Rows from block 5, named by matrix and row number. Rows with one number belong to one attention dimension. Each number is 200 + 40 x the weight over the matrix's rms, rounded and kept within 0 to 999. All counts start at 0.
# v: attention value (model.blocks.5.attn.v.weight, 192x192), inputs 0-191
# proj: attention output (model.blocks.5.attn.proj.weight, 192x192, transposed), outputs 0-191
v.77,203,183,213,278,242,184,249,218,237,174,230,234,171,155,213,154,183,181,205,217,170,220,190,202,196,188,232,202,246,132,184,183,267,206,234,181,216,167,228,249,163,180,231,175,179,186,204,135,63,203,198,207,238,198,213,256,237,234,166,207,285,153,136,183,206,251,194,157,230,219,123,200,214,212,183,164,126,211,268,202,178,190,189,207,218,141,207,197,202,178,182,205,185,225,216,222,222,199,234,197,192,255,235,215,200,235,190,171,185,191,184,234,156,244,216,219,207,177,179,211,247,272,151,231,205,208,212,234,223,143,205,204,221,159,205,227,201,145,172,175,241,278,224,204,197,199,170,219,260,174,164,189,221,237,192,228,187,215,175,131,190,121,211,173,210,177,140,148,203,233,192,244,171,179,159,213,215,251,243,148,181,246,187,167,182,226,162,223,184,200,153,215
proj.77,196,215,243,255,216,139,178,174,165,228,161,259,185,163,220,192,149,149,256,179,156,210,217,174,161,189,138,228,178,223,192,201,129,211,218,195,156,181,238,189,232,245,183,190,211,163,204,319,307,253,271,239,164,182,178,239,191,196,250,227,194,222,245,186,131,170,168,238,234,292,180,219,197,174,232,189,240,223,278,213,272,227,207,206,244,230,179,215,179,263,273,140,228,207,212,151,191,207,219,218,191,208,200,198,195,218,247,199,233,196,226,189,176,155,233,220,170,185,219,221,216,181,219,140,222,210,217,187,199,228,143,181,198,208,161,165,227,261,181,133,268,99,124,174,209,191,209,189,177,193,239,212,162,211,169,180,161,231,273,262,213,205,164,155,228,222,193,266,234,193,139,203,214,214,224,176,185,243,195,216,198,81,193,230,167,205,193,182,204,168,207,206
v.78,249,238,253,314,134,266,165,150,221,221,172,163,155,153,179,212,139,226,246,126,213,262,201,213,162,187,182,206,224,208,153,173,166,242,188,158,242,208,154,228,104,141,257,177,156,247,220,145,211,239,217,240,232,273,181,242,201,223,268,262,182,167,178,175,218,238,160,172,193,143,145,279,247,205,153,189,155,235,233,229,202,226,211,218,160,169,161,168,168,299,167,214,157,203,235,134,198,189,187,233,207,232,198,230,214,228,207,155,246,189,177,222,234,272,284,181,205,231,155,191,169,202,183,179,153,227,201,167,143,200,202,191,186,179,202,238,196,184,164,229,212,170,229,214,173,221,170,182,201,220,280,200,157,179,176,195,185,197,212,216,158,182,136,264,177,201,161,254,180,240,148,257,216,207,158,145,200,213,239,181,168,190,182,147,277,223,154,214,214,253,122,212
proj.78,156,248,216,194,218,227,150,213,187,244,167,216,261,223,181,194,169,147,225,191,214,245,245,216,154,214,207,249,107,225,170,167,219,201,206,180,140,205,221,191,252,260,222,153,172,121,249,187,241,164,214,198,265,144,227,167,210,195,104,165,243,254,247,184,211,144,171,289,152,173,223,205,248,177,167,220,232,218,195,231,199,205,214,197,231,204,193,184,199,196,262,192,198,261,204,272,215,233,193,205,224,240,165,119,141,219,230,249,154,170,216,205,287,153,181,243,174,187,237,231,195,184,202,174,249,176,170,181,167,164,164,207,202,296,226,159,216,180,212,130,149,160,178,187,223,246,217,171,233,142,211,122,209,160,184,147,188,220,270,229,258,174,218,116,258,236,186,188,228,220,167,219,233,176,274,199,166,219,196,196,285,118,208,214,190,178,196,119,267,208,258,214
v.79,251,198,217,142,199,211,235,198,230,160,236,172,235,150,144,248,191,245,193,193,178,195,164,292,236,155,252,217,256,159,220,174,257,156,263,167,193,193,248,245,154,208,306,108,192,179,185,225,291,194,224,220,159,193,164,165,225,236,203,116,206,213,129,184,213,141,169,55,249,234,178,147,234,220,230,165,177,187,235,250,189,195,221,200,169,162,200,210,216,183,209,119,190,169,213,169,192,196,232,224,147,266,245,158,201,168,182,144,214,113,118,181,212,246,248,243,232,213,141,186,140,258,136,223,241,243,205,239,213,225,208,264,302,164,135,181,207,202,191,147,203,232,292,247,285,157,73,227,162,170,138,277,130,224,191,302,220,228,220,213,167,111,292,171,218,205,183,185,179,241,118,185,190,178,210,236,247,179,237,245,192,224,205,173,153,254,100,265,196,162,146,181
proj.79,186,219,214,218,251,182,122,224,146,254,152,232,205,154,251,125,178,182,237,155,181,253,234,169,93,237,141,233,113,257,131,247,147,221,188,178,192,251,186,167,247,208,218,218,231,163,224,255,219,243,252,190,270,189,173,196,179,147,128,259,279,238,285,177,170,244,139,303,216,271,178,218,212,189,229,171,179,253,197,182,206,187,115,249,272,208,157,197,187,225,240,204,179,178,181,247,240,244,215,214,232,227,196,219,198,216,236,213,186,265,178,183,248,136,173,231,147,209,227,206,227,190,202,143,208,228,193,120,220,173,170,198,175,237,237,144,231,189,264,164,223,172,124,179,158,263,176,149,233,177,275,122,216,167,163,97,159,144,243,252,203,144,144,125,260,235,159,198,212,250,167,188,219,204,228,185,143,194,182,211,191,155,148,166,184,177,228,141,229,211,172,252
v.80,182,214,238,196,191,216,169,218,162,195,233,196,142,258,193,184,261,194,200,230,228,167,249,134,242,228,207,185,213,223,205,202,131,178,133,186,200,179,207,211,238,166,124,221,190,202,209,207,154,173,183,181,254,241,208,196,229,215,162,157,229,202,169,190,183,252,226,307,142,137,208,222,177,197,199,197,196,206,175,154,216,206,218,179,164,172,197,186,225,194,177,249,212,213,178,210,189,164,201,216,213,196,204,196,190,171,155,255,220,221,217,255,160,150,218,231,182,206,200,231,202,145,252,240,147,238,245,154,232,145,169,184,161,239,237,236,167,185,166,234,168,215,179,182,276,171,198,194,217,182,233,172,194,182,213,151,189,179,226,177,154,219,225,228,161,223,178,198,242,200,203,186,210,177,302,217,167,233,176,212,205,189,223,213,254,205,252,145,154,245,217,206
proj.80,204,161,193,171,163,131,223,207,254,165,245,213,206,231,205,219,171,186,176,214,221,195,150,264,229,154,202,165,244,154,223,209,227,209,258,248,206,182,190,239,137,194,191,175,158,274,205,215,241,176,202,240,136,193,210,208,160,196,263,178,124,176,157,245,208,237,223,132,157,177,241,222,137,189,213,266,195,207,212,204,233,187,253,206,136,171,180,208,148,211,184,212,238,190,219,191,210,146,176,159,229,197,193,196,203,183,230,146,183,124,220,173,203,241,148,135,252,220,160,202,220,215,231,228,198,136,160,259,118,226,178,183,242,177,208,171,202,183,178,229,263,161,223,202,181,111,247,214,158,185,98,278,233,191,246,276,271,319,161,165,159,237,280,174,233,182,280,198,218,102,217,204,153,215,144,193,192,240,214,170,194,248,264,212,252,190,183,221,176,190,237,203
v.81,223,203,233,191,184,194,171,173,217,176,167,197,207,240,206,141,168,226,200,144,223,199,225,217,168,217,156,187,231,153,233,214,219,186,158,242,186,230,193,181,184,177,183,185,190,259,169,227,192,206,160,154,193,210,230,222,193,204,199,172,171,227,188,225,182,229,212,235,248,232,175,207,198,192,181,213,216,221,175,205,213,213,216,203,189,184,172,216,166,146,168,189,202,211,215,205,220,170,173,178,171,205,218,192,186,211,171,172,176,199,172,195,255,166,263,210,227,228,208,157,181,191,209,193,179,169,237,209,194,201,180,254,176,180,163,276,233,190,269,235,198,249,194,213,205,184,258,198,173,202,242,225,193,235,213,138,217,232,192,174,205,171,223,222,229,219,192,176,157,201,207,170,202,207,193,177,236,215,180,182,220,181,250,198,179,240,181,207,189,200,191,222
proj.81,181,212,156,185,158,190,175,268,226,256,199,175,226,211,293,194,232,203,220,165,215,222,202,187,172,194,159,156,189,167,279,178,119,173,210,128,192,284,220,138,174,278,197,188,178,224,201,170,209,179,227,181,214,193,103,155,212,224,134,170,202,192,193,156,249,159,179,173,167,131,220,167,172,165,211,277,196,132,157,243,204,208,184,184,223,199,197,197,208,231,226,236,204,175,185,114,137,192,226,216,215,212,172,156,253,213,231,247,153,178,250,212,173,159,222,165,154,278,141,225,193,171,192,261,222,227,171,234,185,200,160,194,157,280,242,182,181,150,156,143,229,148,216,170,258,195,222,160,205,163,169,126,159,242,145,278,208,253,225,197,157,241,195,166,215,237,223,230,222,222,244,250,144,131,180,154,186,138,224,137,208,172,159,174,194,147,165,187,221,190,239,182
v.82,293,226,145,225,198,260,176,188,221,175,181,193,180,166,132,264,196,246,207,155,220,195,210,288,230,176,150,214,256,128,175,200,259,242,268,182,223,256,205,249,170,187,264,146,190,197,201,210,243,179,230,216,90,180,244,210,168,228,252,214,148,208,229,169,239,206,179,140,160,243,155,231,219,282,223,179,208,211,223,246,214,207,191,197,201,176,218,168,175,232,232,167,184,168,237,136,192,229,225,213,148,189,185,187,203,210,190,51,234,114,135,157,285,254,248,203,221,235,181,133,190,273,137,138,271,191,197,224,171,250,137,277,237,157,170,210,175,208,202,146,121,175,296,256,135,211,110,217,205,184,189,187,164,129,280,348,187,205,227,306,215,156,214,146,207,190,203,210,189,177,132,174,206,214,229,171,134,132,250,194,237,265,182,184,242,276,149,264,199,153,117,199
proj.82,185,243,166,211,235,260,179,238,165,250,183,186,239,217,283,177,180,237,215,198,193,233,247,187,136,212,172,238,100,253,227,192,142,207,168,182,180,254,191,150,264,273,221,199,210,139,202,196,164,203,175,149,269,221,133,137,190,212,76,199,297,198,272,191,223,156,193,276,240,207,207,171,253,199,188,161,165,167,165,258,150,170,151,216,261,199,188,169,259,185,225,212,132,192,176,160,202,228,258,246,200,219,178,176,198,155,197,248,156,287,160,181,180,163,249,195,142,224,215,218,186,159,145,184,203,200,189,142,210,148,209,213,164,271,220,111,242,186,245,175,138,179,151,171,199,286,185,210,217,193,269,113,209,226,178,135,159,135,238,218,233,191,134,195,261,270,181,215,243,323,198,234,228,191,262,189,203,180,153,203,199,185,188,161,151,109,218,165,289,225,218,195
v.83,220,233,154,196,309,119,223,207,221,203,146,201,204,159,186,213,120,216,186,196,204,287,143,199,126,164,195,248,149,242,184,141,144,234,186,113,239,176,161,236,225,160,195,153,213,254,281,235,152,235,112,231,191,210,168,165,115,164,294,235,209,206,241,185,238,174,175,239,207,205,169,278,255,302,225,206,164,242,185,206,206,210,117,204,239,222,257,178,171,156,184,169,200,206,346,154,127,277,250,235,121,171,103,260,217,243,296,150,185,157,169,249,241,326,198,147,250,130,196,208,240,263,130,103,265,159,164,251,151,173,151,284,272,270,232,218,158,261,164,168,185,166,175,203,208,297,176,170,250,169,161,204,180,147,178,264,170,193,192,243,282,210,184,198,199,218,218,226,228,249,214,147,231,213,77,180,177,160,282,174,91,274,171,205,179,288,188,218,187,178,131,197
proj.83,211,249,222,196,214,228,177,179,98,234,225,169,246,149,139,244,183,224,229,168,159,202,266,158,201,202,210,264,202,253,207,161,208,220,157,239,203,190,225,218,240,243,223,239,153,126,163,178,182,293,212,125,234,166,177,144,170,223,186,208,249,181,246,168,196,158,186,299,248,241,136,172,288,200,95,139,209,183,186,208,156,216,119,216,221,245,235,182,270,185,223,166,128,184,158,233,270,300,256,250,225,263,232,161,133,183,132,259,190,272,182,146,224,123,229,209,169,222,281,191,166,176,158,114,225,236,241,167,257,240,167,197,169,189,218,158,197,250,264,173,70,217,203,204,225,244,124,185,228,252,259,153,201,182,188,134,130,98,238,273,303,172,139,320,184,202,122,160,202,209,167,227,246,206,326,217,188,220,220,198,201,175,225,264,139,182,202,176,236,227,219,240
v.84,209,203,225,158,217,148,300,210,129,250,214,194,232,198,183,216,153,164,198,196,157,201,124,150,153,177,241,221,166,241,176,172,177,189,268,175,230,140,187,236,196,221,193,224,223,183,271,228,104,220,144,212,137,168,128,173,208,189,149,300,278,149,161,257,220,237,207,228,229,219,218,272,191,227,196,235,122,167,216,155,206,222,213,216,174,235,198,169,231,174,209,222,218,168,226,123,161,198,214,174,195,185,164,321,210,169,214,252,189,197,215,234,157,291,171,114,192,209,205,253,271,250,112,145,198,190,161,261,211,161,239,210,273,219,166,152,191,198,177,218,218,173,181,215,214,241,190,154,284,197,227,238,244,189,190,241,201,179,121,195,261,224,263,175,185,103,182,171,241,226,218,203,165,270,151,220,201,200,204,149,164,149,191,196,212,198,175,243,160,187,183,186
proj.84,207,225,289,229,235,207,215,119,137,180,206,206,219,132,117,252,189,170,242,172,157,184,200,163,255,131,170,250,239,209,139,136,250,258,133,202,203,159,209,214,273,260,192,240,192,133,154,242,168,255,187,247,224,122,239,219,171,166,275,162,201,139,182,183,148,128,186,218,209,230,109,165,219,177,91,190,198,239,234,170,209,195,146,234,220,237,219,287,199,181,190,117,155,232,202,269,247,292,225,247,198,218,273,129,134,196,172,168,203,221,220,162,198,138,218,232,165,172,300,181,121,200,177,150,263,211,226,172,220,233,111,170,187,172,206,218,161,279,206,145,117,240,202,198,203,224,141,218,225,228,230,172,195,238,220,176,142,176,201,286,261,174,130,247,149,177,147,163,237,151,139,156,211,169,240,216,172,253,192,207,167,170,246,242,129,240,233,190,207,183,165,202
v.85,261,180,171,211,28,295,69,221,274,149,136,205,284,164,171,310,178,254,232,147,293,107,236,190,152,289,168,212,191,153,242,227,263,277,336,200,242,265,135,145,197,203,206,99,145,297,149,240,235,183,157,158,211,248,281,212,177,223,199,199,104,282,234,47,217,155,188,265,145,223,216,212,264,254,266,263,253,151,138,272,250,228,153,180,154,178,214,157,152,294,343,136,207,163,158,236,206,183,201,153,248,218,167,174,197,181,133,106,232,149,95,165,281,138,255,150,183,281,230,38,73,192,156,112,264,96,207,212,142,353,263,301,120,149,178,212,160,201,257,215,171,200,309,248,68,129,194,183,108,252,196,154,157,153,255,229,228,267,180,352,169,230,180,237,177,186,301,233,193,206,201,182,323,202,186,101,76,96,144,184,284,296,203,141,186,235,220,216,244,92,168,241
proj.85,176,219,105,201,197,210,198,234,207,186,229,231,210,286,315,178,175,242,173,218,275,266,198,252,138,216,209,155,117,189,213,184,168,180,145,199,219,270,210,168,199,221,188,216,216,184,169,120,183,156,199,128,174,236,149,141,258,220,99,154,219,211,221,218,286,179,209,193,205,139,251,180,230,195,218,174,188,158,115,254,143,143,193,192,258,129,233,177,194,184,163,232,151,205,222,118,132,192,199,209,140,200,128,175,267,167,190,205,144,237,174,215,155,256,265,164,224,191,130,213,210,147,179,249,183,172,186,178,203,145,211,206,213,195,246,187,244,138,231,212,129,186,173,193,198,195,222,246,221,188,245,107,207,227,221,223,201,166,219,166,139,231,238,200,229,256,199,253,189,310,285,217,182,159,235,203,250,175,183,247,234,243,189,165,197,145,151,254,232,239,222,172