{"model": "image classifier", "dataset": "Sentinel-2 satellite tiles (TerraMesh)", "image_size": 64, "targets": ["main land cover"], "inner_norm": false, "drop_path": 0.15, "patch_size": [4, 4], "conv_stem": false, "loss": "cross_entropy", "optimizer": "soap", "learning_rate": 0.00099, "eps": 1e-08, "batch_size": 64, "epochs": 12.4, "adamw_weight_decay_other_params": 0}
Rows from block 4 of a small image classifier, named by matrix and row number. Rows with one number belong to one neuron. Each number is 50 + 15 x the weight over its row's rms, rounded and kept within 0 to 99. All counts start at 0.
After each neuron's rows are labels from the 100 images, of 14976, where the neuron reaches its highest value: "lies over" is the class under the peak. Only what is clearly more common there than usual is listed. The data: Sentinel-2 satellite tiles (TerraMesh). In brackets: how many of the 100.
# fc1: MLP up (model.blocks.4.mlp.fc1.weight, 576x192), inputs 0-191
# fc2: MLP down (model.blocks.4.mlp.fc2.weight, 192x576, transposed), outputs 0-191

fc1.199:56 46 28 40 72 64 23 48 46 19 53 52 58 55 57 48 43 74 70 78 55 51 65 49 60 38 65 17 50 30 72 55 66 70 50 45 31 66 37 48 47 53 75 53 33 38 38 46 58 36 66 65 42 47 64 42 56 35 45 29 52 41 58 42 57 53 41 47 47 24 54 27 41 36 61 36 30 43 58 49 44 53 70 27 75 32 22 40 56 44 31 31 54 67 57 77 86 35 55 44 30 61 67 27 73 38 41 66 68 46 44 38 40 51 53 92 49 76 39 35 58 37 34 81 62 65 67 43 45 59 61 47 64 21 45 64 79 30 61 50 40 57 53 67 67 22 52 61 32 11 48 46 25 49 62 68 56 45 38 18 34 46 54 37 36 55 24 35 39 27 42 59 32 39 52 60 64 49 51 40 59 43 71 46 14 47 49 61 52 61 45 40
fc2.199:37 52 19 66 61 56 47 33 52 51 58 54 71 49 49 47 18 74 56 70 59 54 50 55 53 13 59 55 52 72 58 57 34 65 36 36 33 55 42 67 49 36 76 26 54 64 23 33 65 78 63 32 71 53 67 33 58 49 20 37 48 40 60 66 76 39 72 35 50 29 50 39 76 32 22 44 45 54 38 46 58 75 65 52 42 63 28 55 58 53 30 46 33 72 62 60 67 55 29 55 45 63 72 22 63 39 51 49 45 37 47 67 33 41 49 69 58 34 63 15 42 35 50 44 42 71 72 50 57 33 54 50 77 38 49 44 42 78 61 71 38 41 67 50 55 74 55 55 52 60 43 31 51 13 43 62 52 38 45 43 44 46 45 64 31 36 80 29 41 62 56 56 43 72 96 65 53 45 64 69 75 63 45 62 49 52 35 65 64 64 55 39
lies over: snow or ice (71)

fc1.571:26 63 41 72 51 48 28 33 74 46 35 19 54 35 79 77 36 60 68 59 63 50 58 63 60 41 44 45 27 49 59 47 55 35 26 49 10 50 23 44 47 79 56 69 48 67 50 24 64 44 46 57 37 40 68 55 46 25 44 29 27 51 57 42 70 46 39 53 34 55 46 33 69 57 31 51 71 37 46 55 55 62 58 53 44 43 49 58 73 36 32 21 66 61 41 60 53 25 50 27 58 40 47 50 81 58 41 45 59 74 55 48 44 16 57 52 43 61 46 68 49 47 48 61 59 66 22 42 31 60 26 54 75 47 58 25 69 69 83 50 37 24 49 39 47 56 31 51 35 23 41 28 51 46 49 56 37 51 54 52 41 50 52 94 38 69 68 29 70 47 62 29 32 39 44 53 94 39 71 56 51 51 51 37 76 39 52 58 62 60 48 50
fc2.571:34 72 47 23 48 66 77 59 65 50 64 56 54 40 80 67 46 53 74 66 67 47 33 59 27 76 66 34 81 52 59 37 66 57 62 64 53 39 47 37 79 38 60 65 47 36 14 73 55 49 38 35 56 62 34 24 60 52 71 37 72 72 49 39 20 61 63 68 48 43 49 60 41 45 62 50 29 72 38 31 28 37 80 34 27 48 70 40 46 71 59 52 43 39 42 47 37 43 70 67 49 37 28 41 53 43 35 53 59 27 32 23 24 41 48 27 61 67 51 31 38 55 55 31 50 52 64 23 52 84 67 45 34 55 70 44 26 58 45 46 53 50 49 39 53 55 60 73 41 57 68 47 48 32 52 16 31 38 49 45 25 73 47 53 63 50 51 21 38 50 67 44 43 45 45 37 34 67 72 52 67 47 17 52 57 52 62 76 49 46 63 34
lies over: water (60)

fc1.308:63 59 31 31 23 47 75 08 57 15 68 48 69 58 65 49 42 63 49 44 51 38 62 60 34 44 66 56 48 55 53 39 78 74 51 44 49 56 86 66 46 58 48 60 68 52 50 45 36 37 66 51 39 42 61 57 49 51 38 42 41 58 61 51 52 55 40 68 36 84 30 71 33 47 52 50 24 58 64 53 74 51 59 52 82 42 55 27 54 41 61 74 29 58 38 62 51 23 49 34 41 44 64 32 33 51 29 52 53 53 36 52 44 68 59 32 50 47 27 51 44 58 74 51 57 44 66 34 68 58 64 42 32 39 55 32 56 32 91 44 55 60 54 18 45 47 46 69 57 20 58 43 42 35 47 61 30 81 36 32 31 38 12 62 26 34 60 49 66 50 73 53 40 41 73 46 20 29 29 82 63 62 57 32 53 42 37 38 72 37 59 41
fc2.308:47 43 36 55 88 65 73 78 38 51 39 38 62 16 42 53 35 35 61 55 49 26 53 67 49 44 54 42 51 59 44 69 38 45 32 19 72 58 22 57 29 56 48 51 47 38 52 57 62 53 62 50 52 46 70 54 49 36 66 49 61 42 53 64 40 59 36 35 58 49 47 47 33 40 75 45 44 59 44 54 57 75 25 51 47 61 44 52 53 43 59 32 67 70 60 43 31 50 61 22 40 77 42 64 04 74 30 64 39 70 34 51 42 63 37 28 56 44 37 65 67 27 57 35 38 46 66 63 51 52 30 76 75 55 40 46 64 51 74 46 23 34 39 64 22 59 37 52 65 64 74 55 29 60 50 54 79 81 49 48 76 17 52 49 55 58 51 28 59 58 33 17 57 30 62 27 60 53 49 37 16 51 78 67 61 39 59 43 70 56 57 47
lies over: water (63)

fc1.8:36 47 47 43 39 42 77 49 44 29 23 38 31 57 33 61 59 67 65 52 41 34 58 76 24 50 77 39 31 46 43 54 47 32 79 39 24 40 27 35 27 41 55 67 56 72 74 79 48 55 67 35 39 40 57 54 45 60 73 48 33 38 46 48 45 70 40 51 73 61 26 65 55 38 35 55 54 34 47 41 57 41 32 60 72 17 53 65 41 56 36 59 64 63 33 47 56 32 62 47 48 29 46 43 63 38 61 86 23 64 72 48 55 33 64 53 36 48 42 54 61 08 47 40 33 36 64 71 31 35 50 82 34 20 59 63 52 37 48 72 39 45 44 54 53 31 45 41 76 48 32 33 65 67 53 37 70 58 58 45 31 61 33 47 58 42 55 67 34 24 28 42 19 33 48 44 35 30 43 58 46 51 82 48 45 52 45 50 41 65 14 49
fc2.8:60 51 52 33 53 30 41 43 73 75 70 58 17 35 61 38 55 39 56 30 19 56 36 67 53 72 66 51 52 52 69 39 74 60 43 39 51 29 25 60 56 62 65 53 77 30 45 36 59 73 51 34 44 54 41 33 51 45 59 47 43 53 75 53 48 59 52 35 37 60 50 46 64 63 37 59 42 42 21 70 39 68 73 41 37 31 44 52 60 35 45 44 45 20 68 50 39 58 65 48 33 62 49 51 62 45 71 33 24 68 35 54 23 57 77 57 37 37 67 65 50 46 78 24 67 64 44 18 35 44 40 46 50 66 30 64 51 67 56 35 36 44 66 25 45 67 57 57 46 38 47 36 51 28 51 82 55 53 59 19 57 71 32 25 66 81 49 46 67 20 38 66 59 61 44 22 59 52 81 25 42 56 56 27 38 70 30 49 75 51 50 51
lies over: water (60)

fc1.570:66 42 59 38 33 26 29 40 48 26 52 28 66 51 34 61 64 50 42 57 57 49 67 54 36 54 44 55 73 48 69 71 52 46 54 25 34 74 56 38 56 75 47 45 28 62 71 48 52 50 51 51 40 32 70 48 61 31 34 23 44 60 42 35 58 37 50 52 49 63 36 26 41 68 36 76 57 62 58 78 53 65 75 67 50 53 42 49 48 23 21 68 53 63 21 64 51 48 53 35 50 75 45 62 42 37 57 43 25 51 66 58 35 38 57 50 46 63 33 41 27 57 61 71 58 61 72 42 55 81 64 57 38 37 68 13 37 27 40 17 37 63 69 50 50 38 70 61 26 61 48 76 39 56 40 52 44 54 42 41 26 48 47 53 34 79 40 61 47 20 03 57 56 31 44 39 32 82 21 59 47 67 79 67 53 48 46 45 45 63 59 48
fc2.570:41 51 49 80 26 43 32 56 70 80 66 30 64 27 44 61 63 06 47 59 23 38 55 51 50 67 48 27 30 52 25 61 36 67 22 23 31 61 35 44 40 47 50 37 78 45 51 23 65 88 66 49 45 50 53 32 78 66 51 57 32 35 58 45 45 21 68 57 29 45 50 53 63 35 70 44 66 48 52 58 49 60 58 52 48 67 35 48 65 38 56 63 61 63 41 41 62 70 40 32 33 63 49 45 00 54 32 22 43 53 50 45 48 39 43 50 63 56 47 40 66 42 74 48 41 55 56 14 64 42 58 66 69 25 45 59 44 70 58 79 18 53 57 58 45 52 65 36 64 56 69 62 56 51 76 53 77 72 77 55 51 52 35 62 45 51 61 47 27 43 57 56 58 36 48 52 61 57 50 46 52 53 64 36 65 44 52 56 67 54 44 50
lies over: water (42); snow or ice (35)

fc1.471:52 58 32 38 71 47 68 59 34 48 48 69 50 53 60 66 51 63 44 34 62 52 58 61 53 55 53 46 61 67 59 38 50 67 44 48 61 46 52 52 45 57 61 61 65 48 56 63 58 45 48 67 64 52 19 46 23 48 41 64 29 49 63 63 43 70 22 55 59 73 64 50 19 41 33 59 35 53 72 37 54 45 30 49 66 75 82 73 72 52 53 48 29 62 60 28 37 69 30 73 47 77 37 40 38 68 42 71 27 39 59 72 45 68 23 56 57 36 28 70 47 43 66 24 29 59 54 56 34 36 27 66 59 40 57 61 34 72 80 52 30 28 41 55 57 62 27 59 40 39 68 24 41 46 57 74 35 43 74 39 61 57 65 48 84 38 68 55 19 72 68 62 47 72 53 34 36 21 89 28 59 63 38 55 33 36 52 58 34 54 32 57
fc2.471:19 52 73 21 41 51 18 43 67 51 53 43 50 69 34 45 43 43 60 46 30 25 67 47 27 59 40 56 74 39 48 42 81 47 89 57 78 29 54 60 53 66 74 45 56 25 67 51 73 48 61 09 40 61 61 55 48 66 34 16 56 52 43 28 72 79 67 31 26 66 46 59 37 42 48 65 72 66 61 37 47 63 77 36 50 31 45 40 52 54 59 57 52 57 16 39 40 46 61 48 71 44 70 42 36 53 48 50 39 09 57 61 71 56 50 57 60 55 63 31 66 37 76 68 24 42 56 30 57 52 48 69 63 42 36 62 59 43 52 57 44 52 42 57 66 26 60 37 71 30 29 47 48 34 43 64 41 35 47 93 44 36 55 54 48 60 60 43 52 56 47 58 73 31 69 52 53 73 29 66 55 38 41 65 63 36 54 48 50 58 63 55
lies over: water (31)

fc1.63:66 71 19 77 72 66 59 63 64 57 71 63 57 39 73 36 39 41 44 60 60 81 40 62 31 45 18 08 28 37 57 17 59 47 54 61 48 45 38 38 76 36 25 56 45 25 63 50 41 57 53 29 60 45 43 47 70 39 64 47 40 77 65 32 56 46 42 49 36 77 38 53 58 78 44 54 27 45 45 49 54 52 41 38 38 39 74 48 43 40 43 39 59 61 29 40 50 34 44 22 53 56 76 40 76 42 53 44 25 54 47 38 26 32 64 60 60 51 45 40 31 64 59 34 43 28 47 53 21 51 39 44 49 47 59 60 33 35 49 46 51 66 34 43 50 63 72 48 36 51 43 49 49 35 56 66 51 77 21 40 51 66 68 29 54 55 62 79 83 38 52 47 55 80 48 36 67 64 74 39 36 57 48 11 21 48 39 77 40 59 44 50
fc2.63:16 76 54 08 35 42 45 14 62 62 52 77 38 50 57 63 45 59 70 43 87 81 38 52 46 44 64 37 54 83 58 68 49 56 57 48 45 46 41 58 35 54 42 34 55 72 65 36 49 62 22 48 62 66 52 28 50 47 53 63 71 75 39 40 44 51 41 38 61 57 26 63 52 60 64 57 48 20 51 48 49 40 35 55 26 58 50 16 51 49 49 35 25 73 56 43 56 44 60 40 58 56 54 57 37 69 60 73 54 52 34 68 85 57 51 00 56 54 57 34 70 34 54 53 59 46 50 62 85 43 73 88 66 36 37 24 48 40 54 44 68 54 47 57 56 42 46 60 52 48 70 63 29 24 25 52 60 46 61 45 48 43 68 41 38 51 48 26 48 42 49 55 69 45 78 54 44 55 34 74 35 31 35 34 41 58 37 53 45 34 38 61
lies over: water (77)

fc1.350:63 63 62 63 20 34 41 27 73 37 79 54 50 62 60 40 54 38 63 42 61 15 72 51 46 54 64 61 31 33 70 12 55 44 63 85 72 48 57 47 58 47 41 47 74 43 36 33 53 46 53 32 66 64 49 45 62 37 40 43 70 36 61 74 45 41 71 43 45 53 53 79 65 38 61 60 24 66 59 68 18 38 56 56 56 44 39 44 37 42 55 72 43 49 41 51 47 31 63 57 52 82 49 54 47 53 40 52 47 32 45 44 61 47 66 65 69 41 58 58 55 59 65 37 40 56 80 35 46 52 53 33 44 40 55 35 26 30 36 54 49 71 39 50 59 44 59 54 40 33 35 58 50 38 39 64 56 72 46 31 27 44 11 69 37 48 68 64 44 58 66 60 21 59 67 62 51 69 18 92 93 46 38 31 39 71 53 50 76 61 30 37
fc2.350:58 27 55 77 45 24 59 79 46 33 39 22 49 50 56 56 14 37 28 53 58 35 22 55 40 50 50 39 32 67 53 42 61 42 64 53 73 48 30 45 41 74 62 56 71 48 53 31 31 48 46 67 59 64 38 53 78 48 63 51 69 27 61 47 66 54 59 41 19 87 50 57 51 51 76 80 52 67 61 50 49 60 39 28 34 56 42 44 57 44 70 21 53 32 44 67 40 35 57 53 43 33 52 86 25 31 40 64 06 36 62 55 44 51 48 50 78 48 59 57 54 60 39 49 27 52 49 35 37 67 50 20 70 45 61 58 35 34 63 36 34 60 77 69 71 76 44 44 49 73 58 42 50 32 31 44 66 63 56 57 36 36 47 48 40 39 58 55 66 57 24 56 50 63 50 24 38 69 31 59 45 73 65 86 49 35 40 48 61 50 35 46
lies over: water (34)